{"model": "contrastive image-text model", "train_examples": 203450, "image_size": 24, "encoder_arch": "preact_resnet", "text_encoder_head_dim": 32, "momentum": 0.95, "orthogonalizer": "polar_express"}
Rows from block 5 of the text encoder, named by matrix and row number. Rows with one number belong to one attention dimension. Each number is 128 + 24 x the weight over the matrix's rms, rounded and kept within 0 to 255. All counts start at 0. Numbers have three digits each.
# v: attention query, key and value (stacked) (text_encoder.blocks.5.attn.qkv.weight, 576x192, the v third), inputs 96-191
# proj: attention output (text_encoder.blocks.5.attn.proj.weight, 192x192, transposed), outputs 96-191
v.69:109146148110120156135130121141118110130120153057125123133158134115110131116092136153196112095124161102120160135155170154123132131108169191133123145159160140132119087145119112091141106134142130144152166050114143116105111138069120150133129141116151123122086141134163125101127154172153094123
proj.69:083085091145113139107107107094135090115119133156107132088112167123142167120129151124126123158106106109095109152162160118112132138113124118156136091082130145154139140108180124128156168112172118106134104157120197115128131099137133130123100149109152145110125161123141083106096149124096129118
v.70:125129179105124160117152180127119143158115135105132164142141120146087138106131116101073180166160153095098132146147085113142086176183126148133138172125126156109102095106128081115161117086084153137160091118126111133125150129091085115107112117127119141119115128135106129127131142137092146133
proj.70:098127124113146146106149070117084163163132124129093110127117134127118147131169160137161131116139160089132153115161124103162070110137135127141124134126081108131120099119142135123178148108123146108125108074163173129151130098137105158123173136095121098107110079104153115125177120133121111144
v.71:129117147162098157141121112141147163124121126156151162132120136080155110150166089136118131140109128130141113117141152177142102115152143159122139102161126120139091132093162161131128125132136113143139127136151154144116132097131144112145115181137148141115104124108167093176138120138138137156
proj.71:097138128115140146141096141115117118130112142134129123134124141151121133115127138123130122138173165117107099116095136137154100144146147142133132161133115149094114120132116082147124132147155115139116131126111128133141165097152147153164079121098124116138148115135167121069084124116126115093
v.72:156133122112128139165124135147135161104128140113150093131152128162078106096157124145145125134100133079122159097099113159124114152123146163121125098123084165138105139165112155140187168137134109141136149158111143129092142180187128100122146143134115139116092081122127135118119112134139162143
proj.72:117126154130155117160173116118140112171145109142080171124105128182107163107130123147148117147128163104161114110138128117127137101090138151100130130081127127196142131127105129142149150108131148112120135168152111128153164121134127157105114143117160147122135150116141090105147149156129118107
v.73:147134153090130130155089135139104142094173110144114108118106122128162163119104138072106135134088084132139142134127153129118101133180102149105103122128150113137169101110135147123133167092085127108132128179111097119121095156127116143110126149114128169130155120096164120118134128137096102162
proj.73:177130132095109130143145121147147118120154126096109101125115137126132100088132132147134151127103114132139097105176101102143129118114127156118113128153163119128140139104147130122110112082128108105129123137121147175137101141135079128161171128118156096099135121112115192156135099149152109131
v.74:144094111129138150115131140126130123117137141128145151136106126152129122139101098120123146104154147144140111101106094070139121125149123130116111102125154151139088138092137155141118105130103074103144100141149111104164181161146139150124102109153175141116107121132187149117163113140151131118
proj.74:116146148153125103140125096088079127120110107168116124157122110137113097093155094121069151145120113115168121139084133180135133133168136099113164119086135148135083096130093133167114151095127138152130110133118122101143104111105107097127190176119165139136097111087128126158162150114107112118
v.75:128125136142130116102153086151160105146144126143158109143116124151120134135113107146122129140111100185150132102113116130126117118108116125167129124122131150095136122116106158144122172130143083137066162073103152145124135122165170107138117122110105081110072119144128135137158130161121146108
proj.75:102115115113159141153135148154093108129138132122114123112146092148130150119142109084107108165146138134102116136144118149116127131145130116125110111129094120107164165146145111124121126126158107133105145137149138116123139092140105108115071143151111141143112131119114148104141139075151132114
v.76:112097115134133144094157098112103085119123075088174114121110138116096111109150160129134128112148066187098146122192169182112127101157108130129153149133149096166157122127095112103148144134116126119119162109102145115146125121077113155119129145135115149087144101120159107120186135152096123104
proj.76:120112111127161162100123103129112133122127069137087139171168126100114125117124164057104151145138124114087123118159161099123136115127134133108124088146119132100104122139165132107167149118088115129141152101130150104136144103103098112089127170114115131138069147140070135110110092156157119156
v.77:114126151133102128129152115114120114117162134080185147119126153094176130136136143138110145145142137157100130112145136127115120110132135108146162120166101126142101165133126114143139123111102139090135159126152129115150133160079127132090140144140113154090125099114109132142132117139122151165
proj.77:142122134165101168127091106106126099098119141146151129117137142122129123132133144131111164162131112154144136116122146132128110165104132148122131139116111122122096125123101076105130093135093118141128156110076148151088160121096120166133183111121081146136097143138155158145113139156174084126
v.78:152143102095113139130149092153100116159096109094105130141131147127130126133128110131132110135122152125127132130151134117111087148121146130119150132119110127110088075079094140077132116152148146110111089097169170111168170096114141116126176130118094121157081123150142150165112157154160143163
proj.78:090126124123066162108125135147078092149130132183140127147117124120119117104141165124141124147147162134128124095164156089135105118144158120154153153111078110125171128140129115106119119116127132112127167125113141153172132117164110128153118136064104094115116109117134129131180164104099136132
v.79:126114085138114155128104100133089073096117132102118153135110141154126159193178128137126186169109091099110081119121123147109102151165153126109152145131088103121110114127103127119140170193117146108086161087137129178136143116148131103129127178080086115158127153118129100131125118123156085109
proj.79:117141130111147174133126176163154096073106103112120122140140122125107107122105110103125148129095158128132151126132142101163122190109129166146121165130097113119171142144083137125122130114143171133114139126102067179118133155155105161148075111129152127127119122092172112110118144133207158114
v.80:153143128147128136128119119083062120124138113106170092122116131120130136092141172146121155123125135132172149135138094133150122121092125100117106122090133122095137172116129081109090132086130144120121119178125131110210135115163138171129123150103129148161136140138165156132134114112113092129
proj.80:146136138158094132135131168151117140149100138128110131167152122133134153066123097120148095153137120133158132110130144143141138119099122115126180108148143102100090152117123112110127089104041111129142112103151159119143130127090120133128199129155120153089129137111119129175158140151095117141
v.81:142165119088145128140089117154119144114140150103147132077167156103116117122098116081067104092111170149129124123093141102062156116101169126127142133135128139101103167144153098118125106110172135147130143106085117121119135134154092129139164134123114102109141127140101138156133154136163132121
proj.81:127089110107157117126129119132174086108116162164140098086100108181100136137102137171121114136121110127155105159141100154146169083121110110110118122147140118093127135104091104136151149125085145096147142133099176179124125142124141132085132096136083160166149190192160115188092125121096131106
v.82:138126136113135122095127140105130158163155140131128088176111134114116104123120157165125133135131131099093091176142198116119140154112117144120127109158119118127149102143109176114117122115162117141171149141144161135121086130133101150112157104147163098126122131147090168098110164213152101123
proj.82:183127127129116144183107131134103124134130161131115144107095155107111156122115148158116112132129109141111110112164143121136127158165065102149129094128135138174154149095145128101158117155141145138128183139096118171151109126116170097119147163174120138129125138162113108127084125123082180156
v.83:147128069113129138165101136145116135091148080102101107133115169125119113088121108089086094131140081138131108113146109132135100133141124123117132098144118153160096102132148121090089134099094155104198127189125111073089105180145141108105119110125133160130131132146146113143131159142131127142
proj.83:125157153123135170102151151128107101128098146111132160150096155112088101117126121115178094169115098192094126124144074153157094116108101136119116193132161140143145084102091063076103117107160114140123101191163167167127146144135114169133163163105136145121109133101096128127124165115161096087
v.84:133157147082132100112153138131131144105133136171142160149143062160099146124151067146075146097079120195138120080129104128150156102115113122135156117155118109149195110095134113113162128146114131123096165151120129119132123109131129172138157179145138137078104116137146163135176082167104130118
proj.84:123123160161139148152141105135095143153133175128160119122093085146148172143094116131115132122162094088060101121110126129109145115134156178150125152141116114135098116172147159094165111121094098161126152109142126134137119092154111096123133133112120151124066107144129138100159150140114154073
v.85:165126136130132153177130122082122129159132111146162101130112114120085103093158126118131157158137122131120152101128148096165124065089134176137117124130106096092135103108143138111119163144133089116115148092104139095139143171146158134107143126082141144135117134154101120132160136116173137110
proj.85:165088144099134098155109125120118100150110113138116151139087093133117134101106084123116116116110133113154130119135129162137166139162096127139132088129135132097126153152100153135132171134115081141094100125170110128199145096134138110109106179150108086092115149163134141154111096138158127152
v.86:092126149160147096080147109133150161078137125130084108119130156101121107149095099119105081105180156123141137167125110146160137089146127152144149175193118127151104133142149092117112101097143102146112135169130103114145122160142125144111118106136145106126129120185102129133122128144136136161
proj.86:133132123127166153143081126097150174102096147142126159060133174165092087146103114131123126150181119160077132132160122173139093096159123106163112157145099128137140078090143103102134152146109083145127153133096090132110174129098124111146126106084147170096117117153117132122162108068119146095
v.87:119120117149183125134162140135113079118150180105075165139124108121098171136170123150115099151149079137105140145130111094170137131102089131110139095150161130109144189126109136097095166119119106148150148106107151118117110151138073156114139112132128140148144164056157138113074126090097145080
proj.87:132107138140119125075108133170093133168121124118129142149176124088093160130162086129139139107160141120142101112101141175143118139093138114125113155162124105117097099148141165103058151129152110125165127067155129138104090093111136165127114090157186159146117089089090142113150093144161167142
v.88:141127133106164125103115079146137108126176094110150140111121165129118172142095099130096125137141161123109142136076088133111123160144144172113131130126127147132105097163123116104117118107162152068144125110162157107109122169076099117116132134108139157113115122093146184144118148139111151162
proj.88:143099107151174180175109103124104080105134128098138152113075092131119125148118133169089174114128176193101115114157111134126153147144109109141099131133132132168113101120074123125080148124131170123146124169085121096133152120126108162101145129127102146160110173128146129117124113120159111148
v.89:074122120138135123134142121084144131124114121125160084137116105136157146149144107146130153130106161105107077139154137135170087110117163155116145141122127131117102128118090092127161151113151162097137170132151146132101091150116165176149130168165065116128096127125139123154098145126128136135
proj.89:106114147156158128148109141126121124137118124146109169124115136129133142160128166090151134139130128162080144098093116144129126136118151207181161123116102141122091133151099150096117134136127134161099113112105157123143167106115114162167101119172078110111139120092151128071127123107130157128
v.90:120120181109128125115139140120112157093138135092156154085130161097112149124081117121133108104160158123164112129139139146157105103179117165140122131173123100092072150131116150113121088136141101120132172100139165120157147123127138147163147197106132147113143144140097143098137176198162126134
proj.90:102150148107142127175134106098093117112131130168163098102107138127122136169140103094122166092095123121127121154117118145170080150144133136149090137175153143137091123110125080146125139149113124115156116160108168119133125107135111133140140127079111153097141161135124118126114107154121116144
v.91:144104083126138176138133158114114136113144133074143135141097141111106124126110149096118123100178145189123068099124155096153168112128094109162115118113187134096132144116135088143114117140087090122135088079145133145119153133115175123127093074121166167092126144116099130107169086131142151123
proj.91:126100141155155098138093122102094101092129131094163132137133157134155115204178149103063107123051105124116168166100119170148128138127120098132112141134130127142144093080128156144125130115171105156122109143163134155127089112139138150146100144139141125139125120107109135157124124130119109129
v.92:124149149157128135118098113161123187145143151160132109101194139147132171157111086106100106096129160133184185139168168091085164132134100110143044148098094113133099133149146140152107136118141088178105173129107089135170189140148142091098124119083110090163127106145084112148124139106120147131
proj.92:100088159111149107165146114155171127107172085125102128070127119161115104115164134152154160143165122119134179087126127151086132102161139071129149143118100162114120121132108142164122119114142076096175136076127131124139153138132131102115126103110113119137150116173133144195168105111094102135
v.93:087143091135130082121146121123132123126133155148132145093132125162108074152124113144120145151147145138122151108121145126141130119117127121129121167175108127133124171097108127129146117148147107116117133142142131079092143134105083127132134114115106156128124139135152096150081134096111122123
proj.93:149139074110144120135094146112160143119126080134085132128129111109138112125114128143082146147090147133112117129120129120136120137149136144148104150115099073125132117137166155120113133146112143155103164071106098134109152142118152095139118111093106127115143103145167154138124132114122131129
v.94:124137156092105105100120147114135115130096144136109176118111134112099084116170127127092119112124132112132061142111106083141130141145047152151122103075114090112124150129108085173092118153135117131075132088142083112145109131145079141095114151144126127129179123099114122158178149135160148155
proj.94:094149119131089141119135094135136103123097115113108079116098072132100145172125138127168142090117126139138154141082094127166084158168107141083155144120132121085141108135113180122185101111119098098124130108140119166176159131162115129120093071140152119110141164169092161114101134113140163135
v.95:169169133106195122124131128166143144102160124134090173110146139120158177100151114158122145117127138133109167129158095163121075143131142132121154109153081113134113113116086126133116134164165113127110131124133162113127156100142125157111126121114131089122131125122146143131148090131131147144
proj.95:102164176106066160158134128124134100138132129145167140141137096133132128171119100119089130127125133159148108085154186107116143132084124133128110175127115108111144155170124123094113102119134121121147153100118163153162103106140140141134141131127132098138116120120153135120144111127109123104
v.96:139140104140146131113105129140100142172140165155123114115141137149137135141102155121138130169126131089127086132142089109130165105145117107139122154151097093160099115128133111089110114140140138194109100139129171103125142111147162095171113139148101150108113162132107118101150142144162139137
proj.96:166161113107128171151171158119155075091153133117128136137141124119127105123130142138136138176127110147107097134154156122136115122126114150168108150152164132098148079095145073120117110138127138125103084174152086150150168145130103161140104141092094176097129118122141109121138155066099102135
v.97:144109146146141133077159117154153176127090120132134127096131143155126117138137114132129132107141107136165138096156117114120122119140087147110150151175116160120124140141112091123120110146110155141097188064098127129136136129134102151134127113150120117108093102090093121143137147142167114161
proj.97:127144087129119152123120116152111098124145090180125104118106122154103128121123098133111116142103106128130100153102130132154148152122131116118136170130154126103124123120129129104096175126180152087134156108122131084142124141150088144159156121123128160123152082146142147108125087097153123124
v.98:115058131160116087153125182094135100157135113098161089118151130115102110121061136119089159137144125102149140145112109132126118132143149156118120121134146140140138147174117115145126118095175150105106121161134131134117132115110153166073119126120110148161150112119176138142100143138091129172
proj.98:114125123144118106117155141112114146118089134119106117151135104124083113134134120138092109098086126101148135151111155112137127129128145140131133076112077121163178093106114130142141132117110134109133135110122152127130113158111066101120163116120115111159151166153106170137151146144119100119
v.99:088126128105151130122109122128135108136126159146168118143131125155119111116114091132126144119162113101114118134109145117173107126123150112133137126125186076131101136125127127161083134153119161153121125120128133086114178126158119129150107105153094122163152065132100126100150129125130119129
proj.99:157136117125117107120129106098123130124107112159108131082144143153127138136121121165135167147120110138079115112114149149100170134156137128099181150132103109153108112132121091122110119154113142124134091113111112116137173150146131139175136116128114149069136136177140112099103151088140111087
v.100:101107143072107128141123132147140181129134131098107110155132142091121151160102166149137090126148122136134132144085155121132175106066097079136103106089136134072127155077128158157134137097130086148137146136130137135145089118127099116124149188114130118142143075109098120133129133088172082118
proj.100:097160112105075114131064123151160118107054097112155136098140151165116178139140163129131105118176104107167133155129105175128110065099092130116096131093168112128080140130100111117147108130081104105128130135122161141107111167121131100139128177129178129116161097121124134189077108137127104122
v.101:115117133167115146137144159150146146130094147138140154152114135151122119097089138120137073120091099117111142117126108180124125104122108133142129137172133118150137050135096124102146092062113107134159144146091104157170118100129112165134134147132135127144124142163136136138138133123119135123
proj.101:127106096091163089124117130140135177107149077131115120150117144126126098121148158118143132150178098143125154109161084117155139146145118149141134121114100143107113092108174114113099155151122114079123109123147129155140095133103125134146093141085138145114153110158118152126143124119086161135
v.102:152145125088140132132126094098151187083148135146141131176148143098115127084166119107080155158086153118143107166097100128133131111109107140131127119098148139142134112115138118141137103130136141115158076121121153153156122112129122125108109093121135107136101138145076066135134110107118122119
proj.102:163133154146093156121130164126124159115113144103119152111124156162146095133111112120144079156147102120130115121108144122115091123149135093137128168141151142107119136109098163089113109158146126125118127129153155165094096155123127181119143148105132148124099112120132120168159141125141115136
v.103:084106154132133141111154156089130143110068082105140163098163150121145178157103143105130143150143162101116133122140100110142128131125113069119089126104081112176131103095157167136139128108132107125132154186164128121122096141124107138113143116098179121162138108101177155156102117077127081130
proj.103:138148131126117089166129158144121142121119143140095124153100158122085148137098098117096105182129144125131125131086117164116143129093138099134146101101134144103105091120091132162153171129064104175120147104110121144103133108139119117105179131092192034162125128115127170134153129155144098140
v.104:162177125110102112125166125156088095140124103113139103102072149155122082162122116146132138138112110132083105096085142159121139157136156114133117114120106089115141124127133162133141118162152116100150125118136101101136111100160157118138136115112123141140142106171149112135153123138110156143
proj.104:102144111111128121170142134117149136148110177102160111151147096149124132158167123123121108116132128150147161135143100093136161133130125132134127146161142147109126151134145115135105093136125140104158090125114116121139136143141173128106162130124153167096123180104120086178139162153135143116
v.105:168109162125146091107133098097130159098110099154171146117124138146115118113141120117112142147125130119130131140147164148122076114162137151153132145174130143130145106156164125087129137092132128133178133108165092143147136127134134176127102143137100110138102131154153145107139110112123111138
proj.105:104122125143148156127155122117056094165150133124110089102106098145137158163121137133129142142120118124109156104136137163112141168137128138106111141176110141095109115125085136153147167125142102135114097112133132135134072094094134165148123137167125164122129159131112110139136109126142124142
v.106:123154108117119158146131115149106158139113095108188098106094102136112097111143118168098133150133146124110143131135128098094133117089130101121126189118111100155137144156156087111111120151145141098129082122136107169153098155103120138094128148120105101168136129109107122119139159167116116159
proj.106:133166122139121114132119113153149112121089115121151112157140096156114117166085127150094126144128130136135143138110125126150136146116120147139132138106133149131135116168115120123132145127107131100083100126107153152175146115133092082145169112115118090125120123148156107156152120111130131138
v.107:151111157124133161127106152141142117140121070132150080143154130140177106121159135148121119136122104142096121126111116108144079134170165094116137131154095135175184136121134090106134131114156171131126133113149156143157084116138104124137116122149140093092080130147129153120127107159084144116
proj.107:178135146180121124094111123152108095144125142152117127156154084083099124084079145099107096150095096158115123050131111105168096177103132106147111083117134151078134151116146153124081140134140167118161135124155132164163147126130115175109121172148100132109128151170127114164121139108073130081
v.108:126078125142117116158117167160128148112081202150148127143120150105162102073123123089152125108126134149109133101111102112105135147150167158109129107100097105132150110109158103085130124137138135158113121128085139142136158131124127136156156072164140138102126167121167131148084147144119167163
proj.108:102080128139180126104119124135087129160112137086123062119166154116118148106175128070120160113106100114145145116140134108147167162139164126159122147141125132092172133096136144115105135130156158158113140144129100149145121144150135145085110162110101142134138088110127082131130158121080139116
v.109:153116117157191073100129130144131114124139119116175163115095119151143108073108138140112140144106149151150154140141153172110156144152130114129154137123159137116101125133125114096134145138128131118133102071083148111126094132103135156170096112134097186101117138134101114107137089092130153139
proj.109:118119128124121145102105141130122173137157106157136141111153132101136117154164110172115120151128119142095141127145138145072141121123176176149128137069096079161144140113174127102130134085200141092092121146174145130087167154108106118094138094154116128121112119091087115135106149121130174151
v.110:109131168132159120096141142161153162089097157128140156137090091147149144110122147146105083175122104163136122127140128120103128109120116112126136134082169124084122117133145101129112132156159154116138134126109136116150132124112122142130130139135125138126119139109114131127131164101122141114
proj.110:155136102080154139119088111106128149152086103092106112123136143132142109117113127134109153146128113154152131153151107153138103131143127132133104143109123149095145084111135123148151160128130155099131129101150139141173126162138141164121125127114166110141163108129096111124133116127121156136
v.111:115105135128113155127151121131134121125127136128141124134138175127127160096092112113144121076131131157144105112111132084094151136188147119112165096112155079118132114160124088110123129113088135169093106083098100087158126121155108125105095144143135121086176125146143098160141105123141160142
proj.111:155066133152124124121138085144118103162118130166120101108112186163138101098115133121123148145128144115156100152121143088130138145111145125161152130153153116120121125137111156136148127129099132109108144120123131123094144154126104146081107100121110157099109126149127117151170187132116131126
v.112:079137151150155111173055088093150152096129116139129098116106115156138112113139118119131153113149121081077161143165125133152120164110160130127125126158098136146114132092145091111126153133141110113137091142140170090121135101152103089190124152140125147116182128143139130112093162110141100124
proj.112:135151143114120123083160136127137147132106115123150087123109132140173138141160091128100117168110130145103117094133098120100146136136127128112126135164157155113139123112129095121124117155104126150150102136144101109171136069114156115095158173125119151132158119111127099139103128145159107165
v.113:123148112164125124133143110122150144109113116145129110151143137120113155130132114137150127149132150101130142109132117160140112191128147113165133131114106168154115112124140125108110131086146137102150125113119142164129114138109138116111106142097148110157150108126098157094183140144140132118
proj.113:137123138128176133126150124128118148128130128160103112119123134106149130136096147143106090128136132124105135128137108130125140117127108137132148124163130140153164138171126118113113101118095113115125107107107125141109100115091121134117156138094109109160138149154137126120126103128113112107
v.114:090172149115163101120142135116116149113102126085138107146126141114168108125129092140158126112129150160136159118138133116114149147123096131089131122159101071150180128145096139119114108116170148199125125164111097109137114107155141147102115119163148138130140155157133164093145130136128147123
proj.114:135093121118144129143074131113196137096137117171135143120145154129109083089119162121151169133134116142134131105120113142178154176144153113139143147142117106137129095101126106134142112166127121145138124133168149116154129105119167128119124139068119131125134115143083137103158161110135133084
v.115:139054085133130088090117148133177097151099136133120105047110105137122076138115141133139124133113160119140162115119167159131120152130107113154135124130143168138095096144168080091140120158105130167133114133074072084131137180136136116137134098173093118166194084128183177102101196078127110128
proj.115:104088128173117117138149111140117194142150134153097116162131113170075145138157166138116133124077097177138184129155100133066163096135130139118160170066128130119091090111117134103118094103097170194064120159116088142144154145110161076113102099131155139138118115127144092108151133105150116121
v.116:158092130149115126109112112113155103101146096095105126095137165112119147140085120109116134126094141155103154151075140135096137113132134113158176165081141107158111137132083195122117127163157109112175120129110091148088109168147199143096159121109138145118112100120116117142086078117142127121
proj.116:134150168120145146143074114136172142115125138105093138113143122165144116130118158107143123122128165109155100187112145181118081134143124167108175141147114149128144145137100150147138121108119129120114121140132085131105122115073137119119112089101135089157089198143087113155139141111124076112
v.117:103145140175130160130076105109134101145116115146080104132122142145119125114133140095130154151072113125134111161148100141109148077125151132150108125116149092141131089148180167098152116135127112103132136135179141150124124091107105109126130132133136110118118172098157110097156099145126152180
proj.117:124105111148107161156161151159117164110136161104130169146131118120143115146129145128109141137158145078089093110133138121103126150104121116128140088133125154129132135121106153137169133109132122109091120146143110126092142147127131087137121166143114144101132213138150120181118138105140170164
v.118:112162097134121162143102145121163096128107132086104134142110153105122143139097121082142088151172097078123127157154142167143080160110127136120135132136122099115108154127119162141150114172141120124161105119134127126114167098134132099126162123138140094115089144148138105109142102176131108118
proj.118:154169141079068093104118179118098079107121135153117140146133109118165127132120107103137118139083129126120111151117117093150088141132152123149126120136152114089132140102153116129120123158139146122181105146098144153122139149135178123142109152142177148131123142111138108105127093135104096128
v.119:101145132118138130149153176107140110118123135108147135125134111107118118105100123123152124132122130132136142129165113136105152165129111103113115123136148162155141144098117119153146129081140155133133166161078136131144122106160136131101158070080131123086126094083166132123140117131081186115
proj.119:087120130164130095169112141175130133174093106111155098148132135107113155110130089135119147113107096147181141112138132109133143101097122130105129095189112112106118141169173144132092133142092095118136131125144180087107139146098167112134160152093098125136159134104161123152096142147108089132
v.120:105103143193123095107131091137137053098146112132116152161132090154142156103099125146155140131127100120178119145151106136137169107143134114093144108133141105171109100133101145109158104146105131161144131132150090131121142153102147150138130149114124092116116108130114194069127094124146070094
proj.120:160085113108166136115139114125152147133123118131128160101143137129155110125101171141136157175112140136129123131136115152099098107083105161105159140109116128138122109129147070089141159161167141112142147140115117077111117128147098116155078097141140164123096135114117118142142117097138156104
v.121:168140149131100116136116100082141160158077103129143139086107134134109109170110169168121114113141124116105105123114154093117119112137133152143092167129134115115148128137144128140109131115111146110124118086129139157166088108109148132126143153095059117154085133121170140144101160142124119152
proj.121:122169124118123134149118102144135150170154119111130093136130123164125152163153099122100119137141140138091124143123105136119098138111100146132162083150152139140143125124123168136150160089125116122111115167147119132136111110164082144137123162158102109097141090089132160179122137114126121149
v.122:101118102171139106166122134101107140112132160181136114158136108101148143120143157145103153114143146139106129178095119123106200134108103138149094101089150125136166124110118139156112161138146122107135113127197161130127159155120085099136154124116113067121092141140137153141098106149108080124
proj.122:104140121152136111135041105166136119112187152084116139124137143130151147118075168114139120116136151073111123098123147116148109120111119116083126128102126146151145122077099124111117141144124154153080145131138166123142136109146129138106093169184121116168171119105124091152109151137151104107
v.123:083137123129118088080086127125151151159147151124173135135138145096124144113094109099101130138169085120150099148124113167144094120119183105123136079150143137125138154132125111117133122149136161068127121094105145146128145155111117113085119172136134148093103135131107141141142122158177125100
proj.123:129091142121108172120117091122153126133146106141158142095109129108124109114178146123142115079100135141116094135102119138141113126172128097150166118129146146150126170146107100140119124144074117099117107109095133113137125170150145104142110106184086146152176095131122119125101127124107106093
v.124:129095130138118114119115110122166121116114152121113118131113134164152106168131120126157135156101147112144155129097089122108087121128195120102128202148116174120169154110177109125137140185124124119124133151151117129135151138117114074097142107127139145095072134107134124108074111155123119107
proj.124:144150175132125123111114145123132100129137132127085153143127100092138155080127105099157105105093112134108088092087161126088098171162116116109139135181105101128165172123120159113130171081135137178112117140101129117144126102099170110139130142157150112123103142105157105140154096116114068122
v.125:158173121096135137106130113154099110182148134116096139176150143126119084155113118118165110118139098150160134107100120143130108163075132122147092162124120112123126125134112147168133106108144124128173153129120120108117166144101144126057127144155102139166083131122131099134153120155144124151
proj.125:125083142103152156125117154124091134131141133145112138102130113101117156101126144130141112103141136125105081164162109121146107130140134103150100128125107118195174120106148119109143127144179170105165124100145124131152134159117137165151115147112173121118125124116098142146100142083138125110
v.126:084104164132151127129159132166091125145133174136107135156123150122121154136125132128114123135123133105110101156135142158113159146105129169122120104116119119125107133141157117096173154114109066127146109131145122123117162118119093094118088153098105114151132123124117146072106100151149134120
proj.126:096110094094121155138132142136111132098130121130147139115149131135144118153164131108146129155131115077105117152129172129136119101141136152144101112113149162125129156098119117121152121153140119111147130127105136138122139137139120123102125118129134162127151108114109156106115130114144115162
v.127:115136207130124158129140109133147093090149101136077139121143107152160157164151131114157128165144100137136127156123116127132128141120119153107126111141118141102110125149136148126133106156091078136145131169149114117136139092127098125139115129101128140154122138134157119087110147148121092131
proj.127:162144128076118133136120150148101167097121113117102156123145148124137111115122116125125109130138151127133115147107109135122122115151132136119120110097122133109121137101141139091125136125197133136173144126129123130166153098131167146120132120137175143112141105126114169129130081122112147141
v.128:156173144078115129125125117102156136128092164136117122047093092152113160158114110130137122117153161159103134125130070059126086146115125157124148107164153125155108114148118119115105136119105145156135109119127129125160133134156131141106143091152086124154097118132161168136133123128132123134
proj.128:130132132151141169168128134142128082123125106121152124153129160149139151105150117099156155154125123172150120128127131119137133146155144149066155130068086151078120134145091151095129128105124141142123147108154094145161143146107169136099097129125139135115108144113135151144126160107077155123
v.129:125118094133132113153180118097117157088165130114174128158147112092140092129171146133124108095078132159152107138109096112120110108137135117144158136148163172093126120115116182131148135098137159132124144129118131081084129154113099085113145173081141142135089143164126135084139146201142151110
proj.129:108144129137140117153127138102148152136149148095148126089152109173126150109111110138110175104169130097134153124121113136132101102154126136144105120122151154150074118149150072078132143111095057177120118135145150106080163132148118091083127153129133141169112119093150147112130170149140102102
v.130:146142107125126148118116134124131096128084154149166123137156138144195143098119110149117126122153189135124106100134150129152127097107127114140102108105080122121106126120089143151118123142073087132176112158140120142139095148144151160096146100188089108142168167112142195151131123083122113123
proj.130:127194095136140106165125146139163142126101163132159090150158130113137106113178094136167122103127180135102132094128183151128083145163137153164122132111175102085117128150143146110107127139135135111122112065163098166127121153140120150175097116144136106079127110173108142157094095116143127153
v.131:096116128133154095148135140098153130148165099116122170161157116130126121102081137126134154133141150162105156088080136121169141111129172116112136138136142125125170102115183136104089123136113117108144089094135142096108153145120118149139115156115185124133098151175140104124099119165136151111
proj.131:124138129131142125083090065145122128131147086126137142109110170134138126159103170150104149163177158136116130145100127144123119115147128084159100130120133140167127123138122113138105133120118119223121150128146146091156129102153190126081133134119134133156129113147107112097136119168117150119
v.132:058164112128136147172129091128128124089168103121115121119131106124155144126122143151151139197109155074127155107121117153129165123137202113108141124144087155138122097160102161147129126140148152125139135121134137132133122090105145145142123124124164128134120126138127074138110149146126144093
proj.132:114118109111120139129109124158130148107125068123107118102128152137139079107129154150151160150163118141123094150132168155129130142099109093143107130099116108107100139169103083134092122218133164120162140176114114097119145108098181115115123128145137092136113149173157097166154092140133163124
v.133:172116137156129160139142116150135108102111120146140091114083149134151109146115074094108139136124103141110127152144109077140129128149120119084078109126133141141121137163120146096157169096153111135142111124118105139103140108105139126134178136106148109147155201148151137120170146158133089130
proj.133:086128129156141172169145093131097090137133148098152177139119150115129094122069101108131136148090109150152115119157093145121136153146130162127183113131144160110101124087117151153175132100134138143109090146090100101176139119153155065158099106080096146151117139123175141145123133146123090154
v.134:127130110108097093124110153128143117136157084076146119119155147134104152105083099142110112179103087149122149092164117135138162125144148136108132114159111191085138147104160131150150154138139125145147095110112151144129153129146140123123118122102160166115147164124121123123163124179182130086
proj.134:125106112127142094145090091116110161152122089139152114131102103126110168094183146117143089158102059114134079146172144145129156116154146131144124198136097120131128134137151162139150125129108126118178159154130129104079132094124060106115133180118167122144103135140114137094096118150117144149
v.135:125139122180147148116132143104146115114103150115115083136148119135115136143133101130112127128137117109161149069091124071147101150116128123134134110132096142135151122126125101150141114109113132131115108149135097088088134102131128138127108126151131160148113106152155130142161113103140199135
proj.135:163118126132142115132134132125162164107099164136155133133106118158148144107086136136093158127102134106161091107092141126151176127089132124127161144141116149121164112122139123114123122167145121140105127155139133121166092118090099098140157142116156165151134135108124133089156126130140097119
v.136:142147132090129142088116124116114145139111146141144120157145111132088142117146135106148106110110112139125129127139160099076128112095088131126157145138163136169193109134132147187167105151125128160125144108161135117153130110152105133118112100118154132156118121091133116120129143107132065130
proj.136:154120140124153131168137131104163136179119073103187167110094119153094104127170112139149126143151127100114106116169144109151131154091113110137170154118126158105125174106085075099151103110159107162107126110140137096117088140091177128145130145097111158145184109134109125173139152136158152101